Rows from block 5, named by matrix and row number. Rows with one number belong to one attention dimension. Each number is 200 + 20 x the weight over the matrix's rms, rounded and kept within 0 to 999. All counts start at 0.
# v: window attention value (model.blocks.5.attn.v.weight, 192x192), inputs 128-191
# proj: window attention output (model.blocks.5.attn.proj.weight, 192x192, transposed), outputs 128-191
v.2,200,200,200,200,200,163,232,184,200,200,194,200,212,200,200,200,200,183,200,220,216,183,232,200,200,164,200,200,200,185,200,200,165,204,200,200,179,184,237,200,200,200,200,168,200,183,203,175,200,200,200,200,179,200,241,184,200,237,200,200,200,215,208,200
proj.2,200,200,200,200,200,221,188,207,199,200,200,200,206,233,187,239,178,200,176,200,200,200,200,187,186,200,200,200,233,235,209,191,226,217,174,200,237,200,174,169,175,200,200,200,200,200,185,200,262,200,186,190,200,188,173,200,210,139,183,206,193,200,200,200
v.3,199,196,200,239,175,200,200,194,175,200,200,173,147,215,200,211,200,199,234,176,227,200,172,249,214,200,167,200,163,179,200,200,215,200,183,204,200,200,200,187,188,200,234,167,200,200,220,200,200,200,200,157,200,145,200,186,162,209,200,248,200,200,200,162
proj.3,200,200,200,200,200,190,223,233,235,180,200,219,200,200,180,197,209,148,200,200,161,200,182,178,166,200,176,200,200,200,235,206,200,200,207,233,200,200,195,200,210,200,200,200,226,200,200,200,243,200,200,209,200,240,230,176,200,190,200,200,161,200,200,215
v.4,200,200,247,156,244,200,200,187,200,200,181,200,200,210,165,200,210,156,200,200,200,140,210,215,200,173,200,200,200,200,191,200,220,200,200,189,191,139,271,200,189,198,200,200,165,200,212,194,200,244,165,215,184,200,200,253,200,200,215,172,212,200,174,189
proj.4,200,181,178,200,200,211,176,162,200,180,200,200,200,198,217,200,200,200,200,200,241,195,200,212,200,200,200,220,200,226,200,200,200,200,196,200,217,224,180,153,235,200,206,232,200,200,200,200,210,200,200,192,200,216,200,200,178,200,200,237,231,200,169,200
v.5,200,200,200,200,200,200,200,200,231,200,200,168,238,186,200,200,200,200,200,200,183,200,200,200,200,200,212,235,200,200,200,220,182,200,200,232,200,208,200,186,200,208,187,200,200,186,190,200,218,200,243,173,234,200,220,200,155,200,209,200,200,200,167,213
proj.5,167,191,168,195,175,222,220,224,200,200,200,264,144,200,146,180,200,200,203,200,224,200,200,173,183,185,141,213,200,200,200,200,190,200,200,180,164,200,200,249,200,200,200,193,191,202,231,160,200,227,200,200,200,146,201,200,200,200,204,178,200,200,200,189
v.6,171,218,200,200,210,167,249,176,224,200,200,212,166,200,200,238,203,142,206,200,200,192,200,148,213,200,200,207,224,175,203,241,196,180,200,200,281,200,200,200,220,200,130,214,200,200,232,218,200,200,200,210,200,194,229,225,237,198,237,200,200,200,200,200
proj.6,251,200,200,200,224,215,178,183,243,162,200,168,208,200,200,200,200,220,182,200,167,200,200,229,192,200,200,200,200,200,197,160,158,200,222,266,141,211,170,223,172,180,188,157,200,200,200,200,226,173,167,173,200,200,156,199,228,207,200,200,211,214,223,181
v.7,171,200,260,200,200,210,233,200,177,183,172,209,178,200,200,200,237,200,200,200,200,240,221,231,200,208,200,165,200,170,194,155,200,173,191,200,167,200,200,182,188,200,200,200,166,200,200,200,168,170,218,200,125,200,200,200,200,219,200,174,200,163,171,173
proj.7,200,188,200,200,180,224,153,200,173,200,243,200,200,200,216,200,159,200,200,174,200,200,200,200,200,200,200,200,180,214,190,170,200,243,214,197,200,215,200,200,200,200,166,200,219,200,200,185,246,200,187,186,200,200,211,201,200,232,200,247,200,200,254,200
v.8,200,200,238,211,200,225,259,201,220,210,162,231,200,200,240,200,161,176,200,232,200,200,200,200,170,181,200,200,186,200,200,181,200,202,160,213,175,200,200,220,180,219,245,214,200,204,200,200,172,218,205,200,200,200,200,200,200,200,200,209,192,211,223,200
proj.8,162,202,237,181,230,200,200,200,200,200,179,197,199,200,200,218,189,250,211,170,200,200,200,168,175,212,154,200,200,223,200,200,200,175,200,242,186,208,167,205,200,235,200,200,200,228,200,192,200,154,209,200,200,200,200,220,200,229,200,200,200,200,200,215
v.9,200,182,190,171,178,200,187,193,162,171,200,214,200,192,200,197,214,178,200,256,219,200,200,200,203,210,200,200,163,199,200,200,183,178,200,200,200,200,177,235,197,148,200,200,225,156,228,144,200,226,200,192,205,172,200,199,200,200,200,200,227,200,147,161
proj.9,200,200,200,200,200,197,200,171,200,216,200,200,200,248,200,225,200,200,200,192,200,200,200,209,200,200,204,200,200,200,200,160,164,238,200,200,173,163,200,128,214,200,237,193,186,234,200,149,200,200,208,200,200,263,200,200,200,200,239,200,200,229,175,184
v.10,200,240,200,200,200,195,193,199,181,200,200,200,201,200,200,200,200,172,214,147,220,200,200,200,200,200,200,200,188,200,200,200,227,169,200,186,200,200,200,200,210,211,227,200,199,174,183,200,200,200,167,200,200,187,172,179,208,203,182,200,200,220,200,226
proj.10,200,192,200,231,200,200,204,221,183,200,200,207,200,182,173,187,200,262,161,245,200,200,246,200,200,200,222,200,200,229,200,200,200,207,200,200,178,160,200,200,200,200,200,200,200,191,231,200,174,200,197,200,200,200,200,200,182,200,182,165,200,200,200,170
v.11,176,200,200,151,200,200,254,161,182,234,200,200,200,200,175,200,200,200,171,200,215,149,200,200,167,193,174,200,213,161,200,200,197,200,186,206,200,200,200,200,200,200,200,185,187,244,202,174,200,281,202,189,222,200,194,184,246,200,228,200,210,200,142,205
proj.11,220,228,216,225,242,236,200,200,186,200,188,200,232,220,220,200,200,185,200,210,200,234,200,205,200,200,200,194,200,190,181,222,201,200,216,200,225,200,147,200,200,200,200,211,171,200,200,181,202,174,213,187,179,212,206,210,200,200,140,213,200,200,219,166
v.12,200,185,191,184,220,200,200,200,200,219,210,159,207,200,262,193,200,200,200,200,223,160,200,200,200,221,171,224,194,200,238,200,200,200,137,255,160,213,200,200,200,177,200,200,200,200,216,177,214,200,213,200,200,200,200,191,168,200,233,200,200,200,179,205
proj.12,240,200,227,230,200,184,226,198,200,200,200,200,200,211,162,200,278,200,200,184,200,200,160,148,200,192,213,200,200,213,200,200,210,249,230,175,176,193,169,200,200,200,200,200,182,200,200,216,200,200,200,184,220,200,231,200,200,200,184,194,160,158,213,200
v.13,175,200,207,169,196,200,200,200,238,200,191,200,209,232,200,200,131,208,200,200,178,164,200,200,200,198,133,200,210,200,185,213,213,200,230,200,200,200,200,200,200,200,200,200,191,146,148,200,200,191,200,174,216,218,200,226,200,200,200,200,177,180,200,183
proj.13,200,200,200,197,200,254,224,200,200,200,200,202,200,200,205,181,200,200,237,200,220,200,201,200,200,200,200,164,200,213,202,200,222,200,200,200,174,200,200,200,223,197,163,243,200,200,200,200,200,216,200,200,185,200,200,180,200,210,200,200,200,214,188,200
v.14,176,182,200,182,223,200,200,200,231,175,197,200,200,200,205,200,200,200,200,200,215,219,159,195,200,200,237,225,179,200,200,200,181,179,200,231,164,200,209,200,183,200,207,200,200,160,200,202,200,166,200,200,200,200,187,200,200,205,200,200,186,183,200,218
proj.14,174,200,200,196,200,231,200,178,200,200,200,200,165,200,200,180,193,223,200,200,200,200,200,200,200,200,197,200,224,200,209,200,223,200,200,178,200,200,200,200,200,155,200,230,200,200,200,167,204,185,154,200,200,155,200,179,156,230,200,183,200,228,200,204
v.15,185,195,200,200,200,200,200,227,170,202,200,222,232,200,200,200,230,209,219,200,200,200,200,200,200,200,167,194,200,228,200,153,200,201,200,260,200,200,200,188,200,200,193,187,200,200,174,200,200,170,212,182,178,200,175,241,177,169,200,240,200,200,200,200
proj.15,200,200,200,200,151,156,245,203,200,200,239,210,196,200,212,157,189,200,200,205,148,200,200,200,228,200,245,191,226,200,200,200,200,235,200,200,200,200,179,200,200,173,200,239,218,200,216,200,200,200,200,166,185,178,200,200,239,251,190,200,220,200,154,200
v.16,200,173,175,229,224,219,200,218,209,200,149,200,200,222,232,200,200,200,177,200,200,200,200,200,200,235,200,200,165,200,154,200,200,226,200,197,200,200,194,200,200,235,222,200,214,200,180,200,200,231,232,172,205,188,200,200,200,200,232,200,200,234,159,200
proj.16,200,200,208,200,169,146,200,236,200,200,200,221,174,152,200,200,182,220,200,200,214,179,200,200,196,200,200,206,246,204,200,200,200,200,200,189,200,187,200,200,188,235,200,200,200,232,236,192,230,200,206,200,200,175,201,200,200,200,186,200,129,200,219,186
v.17,200,200,200,151,200,200,197,217,200,224,223,200,200,200,170,243,200,200,206,200,163,200,196,134,200,200,199,229,200,177,245,200,200,185,221,200,200,178,178,156,200,200,200,200,200,180,230,200,262,200,200,200,230,213,180,200,184,222,200,200,200,202,200,200
proj.17,227,208,200,200,188,200,200,200,163,200,200,200,200,200,200,211,195,245,192,200,239,233,245,200,236,200,200,200,200,200,200,175,215,224,200,200,217,220,200,199,220,228,200,210,200,208,200,182,171,196,200,200,188,159,200,200,160,187,200,200,200,200,200,189
v.18,200,225,176,159,200,216,157,219,215,200,202,200,200,200,200,181,145,200,227,183,164,228,200,159,183,154,228,200,200,200,217,200,200,229,200,200,188,200,246,200,241,200,190,193,188,162,186,200,167,173,200,221,229,200,200,220,200,220,181,164,200,200,224,205
proj.18,200,200,200,178,195,186,161,185,167,178,231,200,200,240,173,234,184,200,200,200,200,182,200,228,200,200,181,190,200,203,188,200,200,200,165,234,239,218,200,240,200,167,200,219,200,200,210,220,200,200,191,200,185,229,201,200,160,200,224,214,200,200,200,200
v.19,256,195,200,235,179,179,178,195,200,175,200,200,195,200,200,200,134,192,200,200,213,200,278,186,215,182,220,200,200,198,225,172,200,200,200,200,148,215,200,232,115,179,225,200,170,203,182,238,200,198,200,187,200,208,198,200,224,200,200,181,189,185,200,200
proj.19,167,223,227,223,252,200,235,200,203,232,200,200,249,209,200,200,183,200,262,211,232,226,184,200,200,200,169,200,200,221,175,238,200,223,200,226,200,176,191,220,174,158,187,180,200,200,200,200,186,176,200,200,200,169,175,153,200,226,167,200,143,188,213,200
v.20,219,200,221,200,200,200,232,188,197,246,146,185,200,181,181,200,200,222,200,172,200,200,200,202,200,179,222,239,220,200,175,234,200,200,210,231,195,166,200,200,215,186,206,200,157,200,176,200,212,200,178,185,261,200,187,200,187,200,235,205,200,200,190,200
proj.20,200,197,200,200,179,217,154,212,200,195,200,200,200,200,200,200,200,197,230,189,200,204,200,200,153,235,200,200,200,165,227,200,227,200,200,187,215,200,178,200,198,200,204,215,200,200,203,200,221,213,200,175,200,200,203,213,200,212,232,162,200,200,200,244
v.21,200,200,200,222,200,200,200,200,200,142,150,222,200,200,200,209,199,200,190,200,200,215,200,200,206,200,153,165,183,222,200,200,200,239,200,200,294,200,184,224,214,173,200,200,175,200,200,200,200,219,159,200,171,176,200,200,200,200,174,200,260,200,168,155
proj.21,200,248,220,207,209,137,200,200,174,200,200,200,200,165,169,262,188,200,227,200,188,200,144,213,200,200,200,200,200,200,205,200,200,148,200,167,150,187,200,200,200,231,158,200,200,200,200,214,200,200,191,200,200,239,152,200,233,166,176,200,200,200,200,195
v.22,200,200,205,255,200,200,168,200,184,200,200,223,215,200,176,180,220,197,200,152,197,208,200,230,175,232,200,200,200,211,215,200,200,154,200,200,144,200,200,200,200,178,197,160,200,200,233,222,200,200,200,200,200,166,205,159,200,200,138,200,200,200,200,200
proj.22,213,262,200,188,248,200,200,200,185,200,218,200,200,177,193,200,200,221,200,253,170,244,200,205,200,202,200,200,200,200,176,217,204,200,200,162,226,178,227,208,169,200,182,228,200,200,170,200,229,210,170,253,200,227,236,200,231,174,200,200,237,200,235,200
v.23,200,228,184,200,261,200,139,209,189,247,194,218,193,188,200,200,200,200,236,181,200,200,200,200,200,200,200,200,193,200,165,158,166,223,200,212,200,219,226,205,217,244,200,222,153,200,163,200,200,200,200,200,212,219,200,230,221,200,186,200,215,200,225,200
proj.23,200,165,199,190,143,200,200,159,200,200,163,200,200,207,200,235,144,200,205,242,200,200,206,237,200,249,200,192,217,200,165,218,182,200,185,175,208,187,181,204,179,200,161,204,200,249,200,200,207,210,200,200,189,200,221,233,200,200,200,200,240,168,200,200
v.24,200,200,166,212,200,200,200,200,157,173,200,200,192,165,200,182,226,200,205,200,177,230,200,244,244,200,200,200,238,200,218,173,231,159,200,213,151,200,200,200,200,200,210,200,211,187,267,251,200,200,200,200,183,189,200,199,265,200,200,200,200,200,200,202
proj.24,223,239,200,176,142,187,200,200,225,247,200,247,209,184,200,200,192,200,183,200,200,179,236,200,224,200,216,187,187,185,202,199,200,200,180,200,212,192,200,173,161,200,200,264,229,186,190,200,242,178,238,200,168,232,200,200,166,200,228,220,193,200,200,134
v.25,200,200,200,223,245,200,200,184,200,185,242,200,200,238,200,200,200,200,200,154,200,200,185,200,216,200,200,198,200,179,200,178,200,162,200,250,200,200,200,200,163,200,153,206,200,200,212,220,200,200,200,200,200,200,200,200,152,200,200,251,170,200,200,200
proj.25,197,194,267,210,200,176,213,200,200,200,175,175,142,173,212,192,220,200,200,195,234,246,200,200,223,200,200,169,200,200,181,197,212,200,235,200,200,225,161,194,193,185,214,200,225,185,200,200,193,200,200,211,243,170,200,200,200,213,200,182,245,200,167,200
v.26,200,204,200,172,251,200,199,200,181,200,235,189,220,177,187,200,206,200,216,187,200,200,200,200,200,200,200,200,195,164,227,200,200,200,192,200,175,200,200,200,200,154,187,148,200,200,200,157,229,200,234,233,200,211,200,200,200,151,185,177,200,200,183,200
proj.26,263,200,197,219,206,159,210,200,200,200,190,188,200,218,215,200,238,200,200,186,200,200,200,189,190,200,200,200,200,223,165,200,184,200,180,202,200,176,212,220,200,206,188,200,200,223,204,200,200,168,200,218,238,200,251,165,200,200,195,200,234,200,220,200
v.27,146,200,200,201,197,200,200,200,200,200,208,200,200,200,220,200,174,200,200,210,194,200,200,224,200,195,200,200,200,221,216,166,200,200,192,200,200,200,206,200,200,181,182,175,200,232,190,200,206,200,200,213,222,243,231,200,220,174,200,182,188,200,194,200
proj.27,179,200,200,198,183,223,200,175,200,174,147,200,180,229,215,200,200,199,200,147,224,200,200,163,223,216,200,223,186,181,200,251,200,165,200,200,200,221,215,231,210,222,235,259,200,200,231,200,169,200,200,200,200,200,200,211,177,203,212,200,200,156,200,200
v.28,219,180,200,200,121,200,200,200,200,228,200,243,200,200,194,200,200,228,200,200,200,200,172,200,185,200,200,200,212,177,248,248,217,173,234,221,215,200,234,215,190,200,207,208,200,145,225,200,200,181,200,200,182,217,199,200,174,200,200,257,200,215,193,200
proj.28,200,200,213,200,200,238,212,200,207,200,231,225,187,162,200,173,200,225,183,227,186,222,200,190,221,200,200,200,200,168,200,202,200,210,200,161,200,200,200,200,200,229,200,224,200,217,251,197,200,226,200,200,200,200,200,200,232,200,263,205,147,200,193,194
v.29,200,200,200,200,181,225,207,200,200,200,206,159,226,212,200,216,200,200,200,202,200,223,205,200,176,171,196,188,200,215,200,199,200,200,200,200,200,200,187,200,200,209,216,200,200,200,175,200,200,200,200,203,220,156,281,252,200,200,200,200,231,215,205,200
proj.29,214,157,177,200,200,200,200,186,200,200,200,200,182,200,234,200,211,200,225,193,200,200,200,175,200,204,242,200,182,173,184,200,183,200,159,167,174,181,200,200,184,200,193,222,230,200,200,200,172,186,226,200,212,221,200,160,230,190,200,215,200,170,200,185
v.30,200,164,172,121,137,200,200,200,200,200,181,200,200,200,216,167,200,170,200,200,206,148,210,158,200,200,200,176,220,227,194,200,155,213,200,183,200,224,165,200,200,200,200,206,200,187,200,197,161,200,161,200,207,234,200,210,264,243,227,200,217,200,175,184
proj.30,147,212,200,235,200,200,235,200,200,260,200,200,215,191,200,271,200,240,209,220,200,157,200,216,200,200,216,200,193,200,200,177,200,200,200,200,200,200,200,200,227,215,200,214,246,212,200,166,203,225,234,195,176,203,200,200,200,200,159,206,247,200,200,200
v.31,195,246,200,168,183,200,200,200,194,252,200,168,163,200,200,172,204,218,200,200,225,200,244,200,175,231,187,200,232,204,192,200,213,245,200,200,200,200,220,188,200,215,200,200,206,200,200,246,200,268,200,200,200,200,223,193,191,238,208,200,200,200,161,200
proj.31,200,200,200,200,200,200,200,235,240,160,200,215,200,166,200,189,200,171,200,200,161,200,168,177,200,200,235,220,159,154,209,210,200,200,232,187,200,166,168,214,206,152,173,200,183,219,200,200,264,175,211,200,218,221,200,200,200,180,200,200,200,232,200,200
v.32,200,252,187,199,180,167,200,149,188,151,200,200,200,200,200,181,200,172,184,199,200,200,200,234,223,200,225,181,200,165,227,200,248,200,200,225,222,200,218,200,200,219,239,200,200,166,238,192,157,200,200,200,200,158,200,200,200,200,200,200,216,200,167,200
proj.32,200,205,200,193,200,233,200,200,147,212,161,174,226,200,220,228,200,200,217,200,200,174,200,185,173,200,200,200,180,230,200,180,158,158,215,200,200,171,200,187,223,197,200,189,216,179,200,200,200,230,200,200,200,200,180,183,200,200,147,166,200,163,200,200
v.33,200,200,174,200,199,200,200,200,198,200,200,234,200,163,217,225,200,181,238,204,252,200,200,243,200,200,200,200,200,200,190,177,200,200,200,185,200,200,200,200,210,200,207,200,200,182,196,227,162,200,207,200,200,227,200,200,203,200,217,160,200,200,200,195
proj.33,190,191,240,229,200,200,200,254,164,142,169,200,200,200,200,193,200,212,200,200,200,200,200,219,200,216,261,200,200,200,200,200,200,200,200,238,200,177,200,200,143,200,200,252,163,200,200,168,200,200,211,163,219,200,173,222,200,181,202,241,193,190,236,236
v.34,200,190,218,200,227,200,214,200,200,241,191,200,212,193,200,200,200,200,189,175,200,200,194,200,200,200,200,200,200,200,234,200,257,200,269,200,195,200,200,216,225,179,200,200,228,200,213,200,200,200,226,200,247,173,216,201,153,210,236,200,162,215,200,208
proj.34,200,228,200,236,200,212,200,230,186,155,200,200,215,191,172,200,219,176,200,200,184,200,168,232,182,200,200,192,200,208,200,241,216,183,200,200,159,218,200,153,151,200,200,200,201,180,217,195,174,227,200,216,237,200,193,182,222,200,158,200,189,174,225,215
v.35,200,165,250,171,193,200,200,187,200,200,200,200,186,195,226,200,171,169,217,200,241,236,209,212,196,200,200,200,237,200,200,200,165,200,194,226,200,216,214,176,200,200,200,200,200,190,200,200,176,200,200,209,200,224,260,169,235,167,169,200,200,196,179,200
proj.35,215,263,200,200,248,148,234,200,200,200,196,200,200,185,200,200,208,218,182,200,200,190,200,227,190,248,182,225,171,200,214,200,200,200,200,200,200,178,200,214,200,200,200,222,200,195,200,200,200,200,232,169,200,161,128,239,200,173,200,209,200,195,200,200
v.36,165,209,180,200,175,200,200,200,200,171,230,200,200,200,164,200,200,200,163,207,200,200,196,218,200,200,200,200,200,171,184,200,171,177,180,159,200,200,208,236,225,200,237,200,200,200,200,200,224,165,200,166,206,218,234,200,200,172,205,187,200,200,200,200
proj.36,200,203,173,200,200,200,244,200,232,160,200,200,200,200,229,200,199,218,228,200,200,200,200,200,185,200,200,200,200,200,200,206,227,200,200,200,200,219,200,160,183,212,200,195,137,222,176,198,226,200,205,200,225,196,145,222,200,200,191,223,179,228,181,231
v.37,223,194,200,183,230,176,174,223,200,200,200,200,198,164,200,208,241,200,200,200,203,200,172,217,200,200,156,200,171,200,184,224,200,200,200,184,249,228,200,228,185,200,200,213,200,220,166,235,221,200,200,200,200,200,202,194,200,205,226,239,200,208,237,268
proj.37,200,244,178,200,200,214,200,150,200,200,200,200,200,223,207,149,175,197,170,200,267,200,226,200,200,200,215,214,200,182,200,167,200,200,200,247,176,177,216,152,212,175,200,214,167,206,200,176,163,200,200,201,200,224,215,197,171,179,165,198,231,251,167,200
v.38,200,200,200,235,240,223,170,200,191,151,224,193,185,151,200,200,208,209,200,230,225,200,200,178,192,201,209,200,220,200,259,175,200,210,200,206,200,217,225,200,200,200,200,200,200,201,200,200,200,200,174,200,200,170,189,200,247,168,215,166,199,169,200,200
proj.38,209,200,200,200,217,200,200,157,200,231,183,234,193,200,200,221,196,200,200,217,200,176,192,200,200,150,200,243,200,182,216,232,200,200,200,236,200,214,170,197,200,200,171,200,170,227,208,241,200,200,229,200,200,200,246,253,167,200,220,220,239,200,200,188
v.39,200,231,222,200,168,200,167,156,200,200,200,200,238,239,200,199,219,200,200,200,165,200,209,200,200,180,232,200,238,200,249,166,223,236,200,200,191,179,184,201,200,200,200,200,150,181,200,164,200,200,130,200,200,200,200,217,200,231,200,226,200,200,200,243
proj.39,210,200,175,200,183,166,239,252,247,242,200,200,200,148,170,200,200,180,187,200,200,200,217,200,200,183,200,200,200,200,200,215,172,200,200,208,200,200,200,200,179,200,195,200,218,200,255,200,191,238,225,216,172,225,228,200,200,200,195,210,200,200,200,214
v.40,200,200,159,239,222,200,162,237,181,171,246,229,217,223,200,194,200,211,200,200,174,200,200,200,180,171,200,161,204,200,200,227,214,200,237,200,236,200,154,233,200,213,200,166,200,200,200,181,200,174,231,200,246,219,200,180,200,186,200,200,200,223,218,200
proj.40,200,226,200,193,183,200,200,200,186,226,200,159,192,193,200,200,223,200,200,173,222,200,200,216,200,167,188,200,177,192,192,200,200,200,200,200,200,200,164,192,200,188,197,200,200,200,224,236,200,185,171,221,183,211,200,200,228,200,186,232,198,141,200,200
v.41,221,236,200,200,200,200,200,200,200,164,180,200,200,200,200,200,200,153,200,200,197,200,200,181,198,190,253,200,225,200,200,200,200,209,200,200,168,220,200,185,200,200,225,207,152,200,188,224,185,200,218,200,190,184,200,213,224,200,200,200,200,200,175,200
proj.41,203,200,200,199,114,238,200,200,200,224,221,200,213,198,200,197,200,214,200,200,193,248,233,229,155,237,200,200,200,200,211,228,200,218,200,200,223,200,232,200,200,206,230,162,240,200,200,200,239,211,200,200,200,199,158,208,200,163,234,194,214,200,200,219
v.42,200,255,252,200,200,216,221,200,200,200,200,200,200,200,200,226,200,153,200,200,200,200,200,188,253,259,200,226,200,200,181,200,278,209,200,200,214,200,229,221,247,200,200,200,200,200,200,147,190,174,200,200,182,200,203,200,127,187,200,200,200,200,178,248
proj.42,221,155,200,200,182,204,187,185,200,200,200,188,200,169,200,200,200,205,183,183,200,200,200,163,200,200,200,200,200,200,200,200,200,179,257,200,225,188,200,205,200,158,200,213,203,224,200,200,160,166,200,217,200,218,226,199,200,200,191,193,191,218,200,200
v.43,177,200,200,200,167,141,239,184,200,151,200,200,181,212,200,200,171,200,219,166,162,179,200,178,249,166,156,200,178,203,200,266,230,200,138,223,200,200,219,200,224,229,200,200,235,189,178,161,152,200,200,200,200,200,200,200,200,180,200,200,200,200,200,200
proj.43,238,207,220,175,204,226,168,226,197,218,219,200,231,200,200,200,200,200,225,200,168,200,200,225,200,209,182,182,191,171,152,164,173,238,234,216,208,201,171,186,183,200,223,191,200,200,200,200,202,200,198,193,212,200,200,200,200,200,200,195,200,193,179,200
v.44,200,200,204,200,200,188,254,188,200,200,170,200,237,237,175,170,218,200,180,151,200,242,227,200,200,194,215,200,200,184,200,200,200,188,223,175,200,162,200,238,200,218,200,196,174,200,277,188,217,198,200,177,200,170,200,200,188,158,200,196,200,200,200,200
proj.44,200,200,245,224,191,218,146,223,221,200,185,200,200,200,200,200,215,200,190,200,148,164,163,200,203,165,241,186,200,237,200,239,174,130,200,200,200,200,161,144,230,143,202,218,200,200,188,160,200,227,200,200,200,229,201,179,200,230,200,170,200,200,200,188
v.45,153,222,200,226,200,200,160,200,220,146,241,200,200,156,239,224,200,200,173,217,200,200,190,200,208,230,223,200,200,200,182,149,200,200,200,200,200,214,200,173,200,156,200,200,200,200,210,200,222,227,219,200,200,200,245,239,228,209,181,200,150,167,209,200
proj.45,173,187,234,200,170,165,232,200,200,200,200,197,165,200,200,200,166,200,250,200,200,200,200,179,200,169,200,192,219,200,200,210,200,191,196,160,200,185,200,200,200,200,200,178,228,200,200,229,153,200,166,200,200,200,179,174,193,200,209,189,200,257,200,207
v.46,166,170,200,200,200,200,200,262,207,200,200,138,200,157,176,214,200,200,200,174,169,223,220,200,183,200,154,218,200,200,234,170,200,182,230,240,200,200,118,161,237,190,214,200,227,227,200,200,200,220,173,200,200,200,167,200,200,184,200,200,233,144,171,167
proj.46,200,200,200,176,200,179,200,200,200,200,191,200,200,207,200,167,200,200,200,225,200,200,166,168,200,176,257,200,177,200,237,183,200,234,172,181,200,223,200,203,200,217,200,200,200,200,200,200,200,200,200,200,238,215,200,200,200,186,173,200,200,200,200,227
v.47,200,200,226,182,219,200,200,204,243,200,194,200,200,174,221,186,233,200,222,200,145,200,243,200,200,200,231,225,200,200,200,241,200,200,200,200,200,200,197,200,221,200,200,200,165,210,200,204,200,209,200,223,191,200,200,200,200,218,200,200,200,160,193,209
proj.47,200,184,162,167,200,200,200,200,181,200,200,200,200,200,174,200,200,184,178,194,221,189,166,177,250,202,200,200,200,200,212,200,181,200,200,240,186,200,200,201,181,215,182,200,230,200,200,179,200,200,200,170,249,200,181,200,183,155,183,194,158,200,200,228
v.48,200,200,200,200,231,251,200,200,200,203,212,197,200,200,200,200,200,227,200,168,145,228,244,226,200,200,200,200,200,200,200,200,266,200,189,216,200,200,182,174,191,200,200,196,178,200,213,178,184,200,200,147,200,210,200,200,170,200,166,200,200,267,195,167
proj.48,187,200,192,184,169,159,200,200,216,241,200,233,200,200,200,200,200,162,219,229,259,213,190,230,185,200,200,200,206,200,175,200,200,200,200,200,176,200,200,200,200,234,222,223,164,177,200,185,200,200,225,203,224,166,157,200,238,200,200,200,183,152,226,263
v.49,200,200,189,205,180,200,200,200,200,200,200,200,165,200,200,213,181,225,200,200,200,200,216,200,200,148,168,200,182,240,200,155,200,200,189,180,150,173,200,172,198,224,200,220,224,269,200,200,236,169,200,200,200,168,200,200,166,227,213,200,235,200,171,200
proj.49,224,200,228,200,213,189,200,200,181,200,239,179,200,190,202,200,200,200,200,200,200,166,200,200,200,260,200,228,200,173,185,200,200,200,200,185,246,177,200,222,200,235,200,200,200,148,213,219,200,200,200,194,155,200,245,220,200,165,200,200,229,224,162,200
v.50,200,200,161,166,200,197,155,182,200,200,179,200,187,200,200,228,174,200,218,200,241,224,200,187,218,185,200,175,200,180,200,176,200,143,202,200,200,174,200,209,242,154,200,242,200,200,219,200,179,195,200,209,200,200,199,200,200,207,200,200,200,200,200,163
proj.50,237,167,233,200,219,200,222,200,192,200,200,200,182,197,200,152,202,200,169,229,200,184,200,200,240,200,183,181,189,200,200,200,200,200,243,189,154,200,200,200,200,200,192,200,200,200,170,233,241,200,222,157,200,200,227,200,223,210,146,200,200,184,200,207
v.51,199,229,200,200,200,200,195,200,179,212,194,174,162,221,200,200,196,200,200,200,200,176,240,200,200,200,260,200,240,218,200,210,200,200,200,200,200,200,199,251,200,207,200,200,200,165,228,200,200,200,200,173,213,216,200,200,217,193,200,183,226,200,200,201
proj.51,240,178,200,200,200,200,200,184,195,227,216,200,200,200,208,200,222,174,200,181,200,213,200,200,200,200,200,169,200,186,195,227,200,249,231,200,200,176,156,200,206,200,200,200,238,230,183,211,200,225,183,237,186,200,223,200,186,200,199,200,200,162,200,200
v.52,173,200,200,197,208,209,176,199,200,200,200,257,221,208,163,200,187,226,185,200,200,200,223,200,200,200,200,180,214,239,200,200,197,200,200,236,236,181,223,214,263,200,200,200,200,200,200,200,270,182,210,206,200,236,200,200,200,187,165,200,200,200,159,230
proj.52,200,200,200,200,228,200,206,200,178,200,184,154,200,195,185,200,261,200,200,200,188,200,200,184,181,200,238,200,188,188,200,203,200,172,218,200,146,221,200,210,180,268,200,200,237,200,204,200,171,206,200,200,200,146,172,200,200,200,200,213,200,172,200,197
v.53,182,146,200,200,236,157,200,200,169,200,215,200,215,173,173,200,225,200,184,156,200,200,200,188,200,232,235,146,222,200,213,200,193,200,200,197,188,200,168,226,200,223,200,200,200,200,200,200,200,200,200,244,242,241,169,200,212,200,200,223,159,174,187,200
proj.53,216,200,200,221,200,213,185,200,208,217,166,200,201,159,200,200,200,170,200,237,200,198,200,200,200,200,158,267,200,200,200,240,200,200,200,267,202,169,238,200,186,200,200,200,200,200,218,182,163,200,227,200,200,179,203,200,169,200,200,200,235,183,200,200
v.54,200,151,200,200,200,236,199,145,221,165,200,200,200,200,200,200,221,156,192,200,200,200,145,237,200,200,164,232,219,200,224,208,253,212,244,200,200,247,211,182,142,200,200,200,185,222,221,200,201,200,200,200,175,142,172,267,200,200,200,200,176,200,200,257
proj.54,200,200,259,200,166,181,169,218,200,179,197,209,148,200,189,188,175,247,182,200,200,183,207,200,200,200,200,182,200,200,200,176,200,188,200,200,200,200,200,238,240,260,200,188,200,154,200,200,200,229,200,200,200,226,210,200,200,200,200,217,212,200,175,200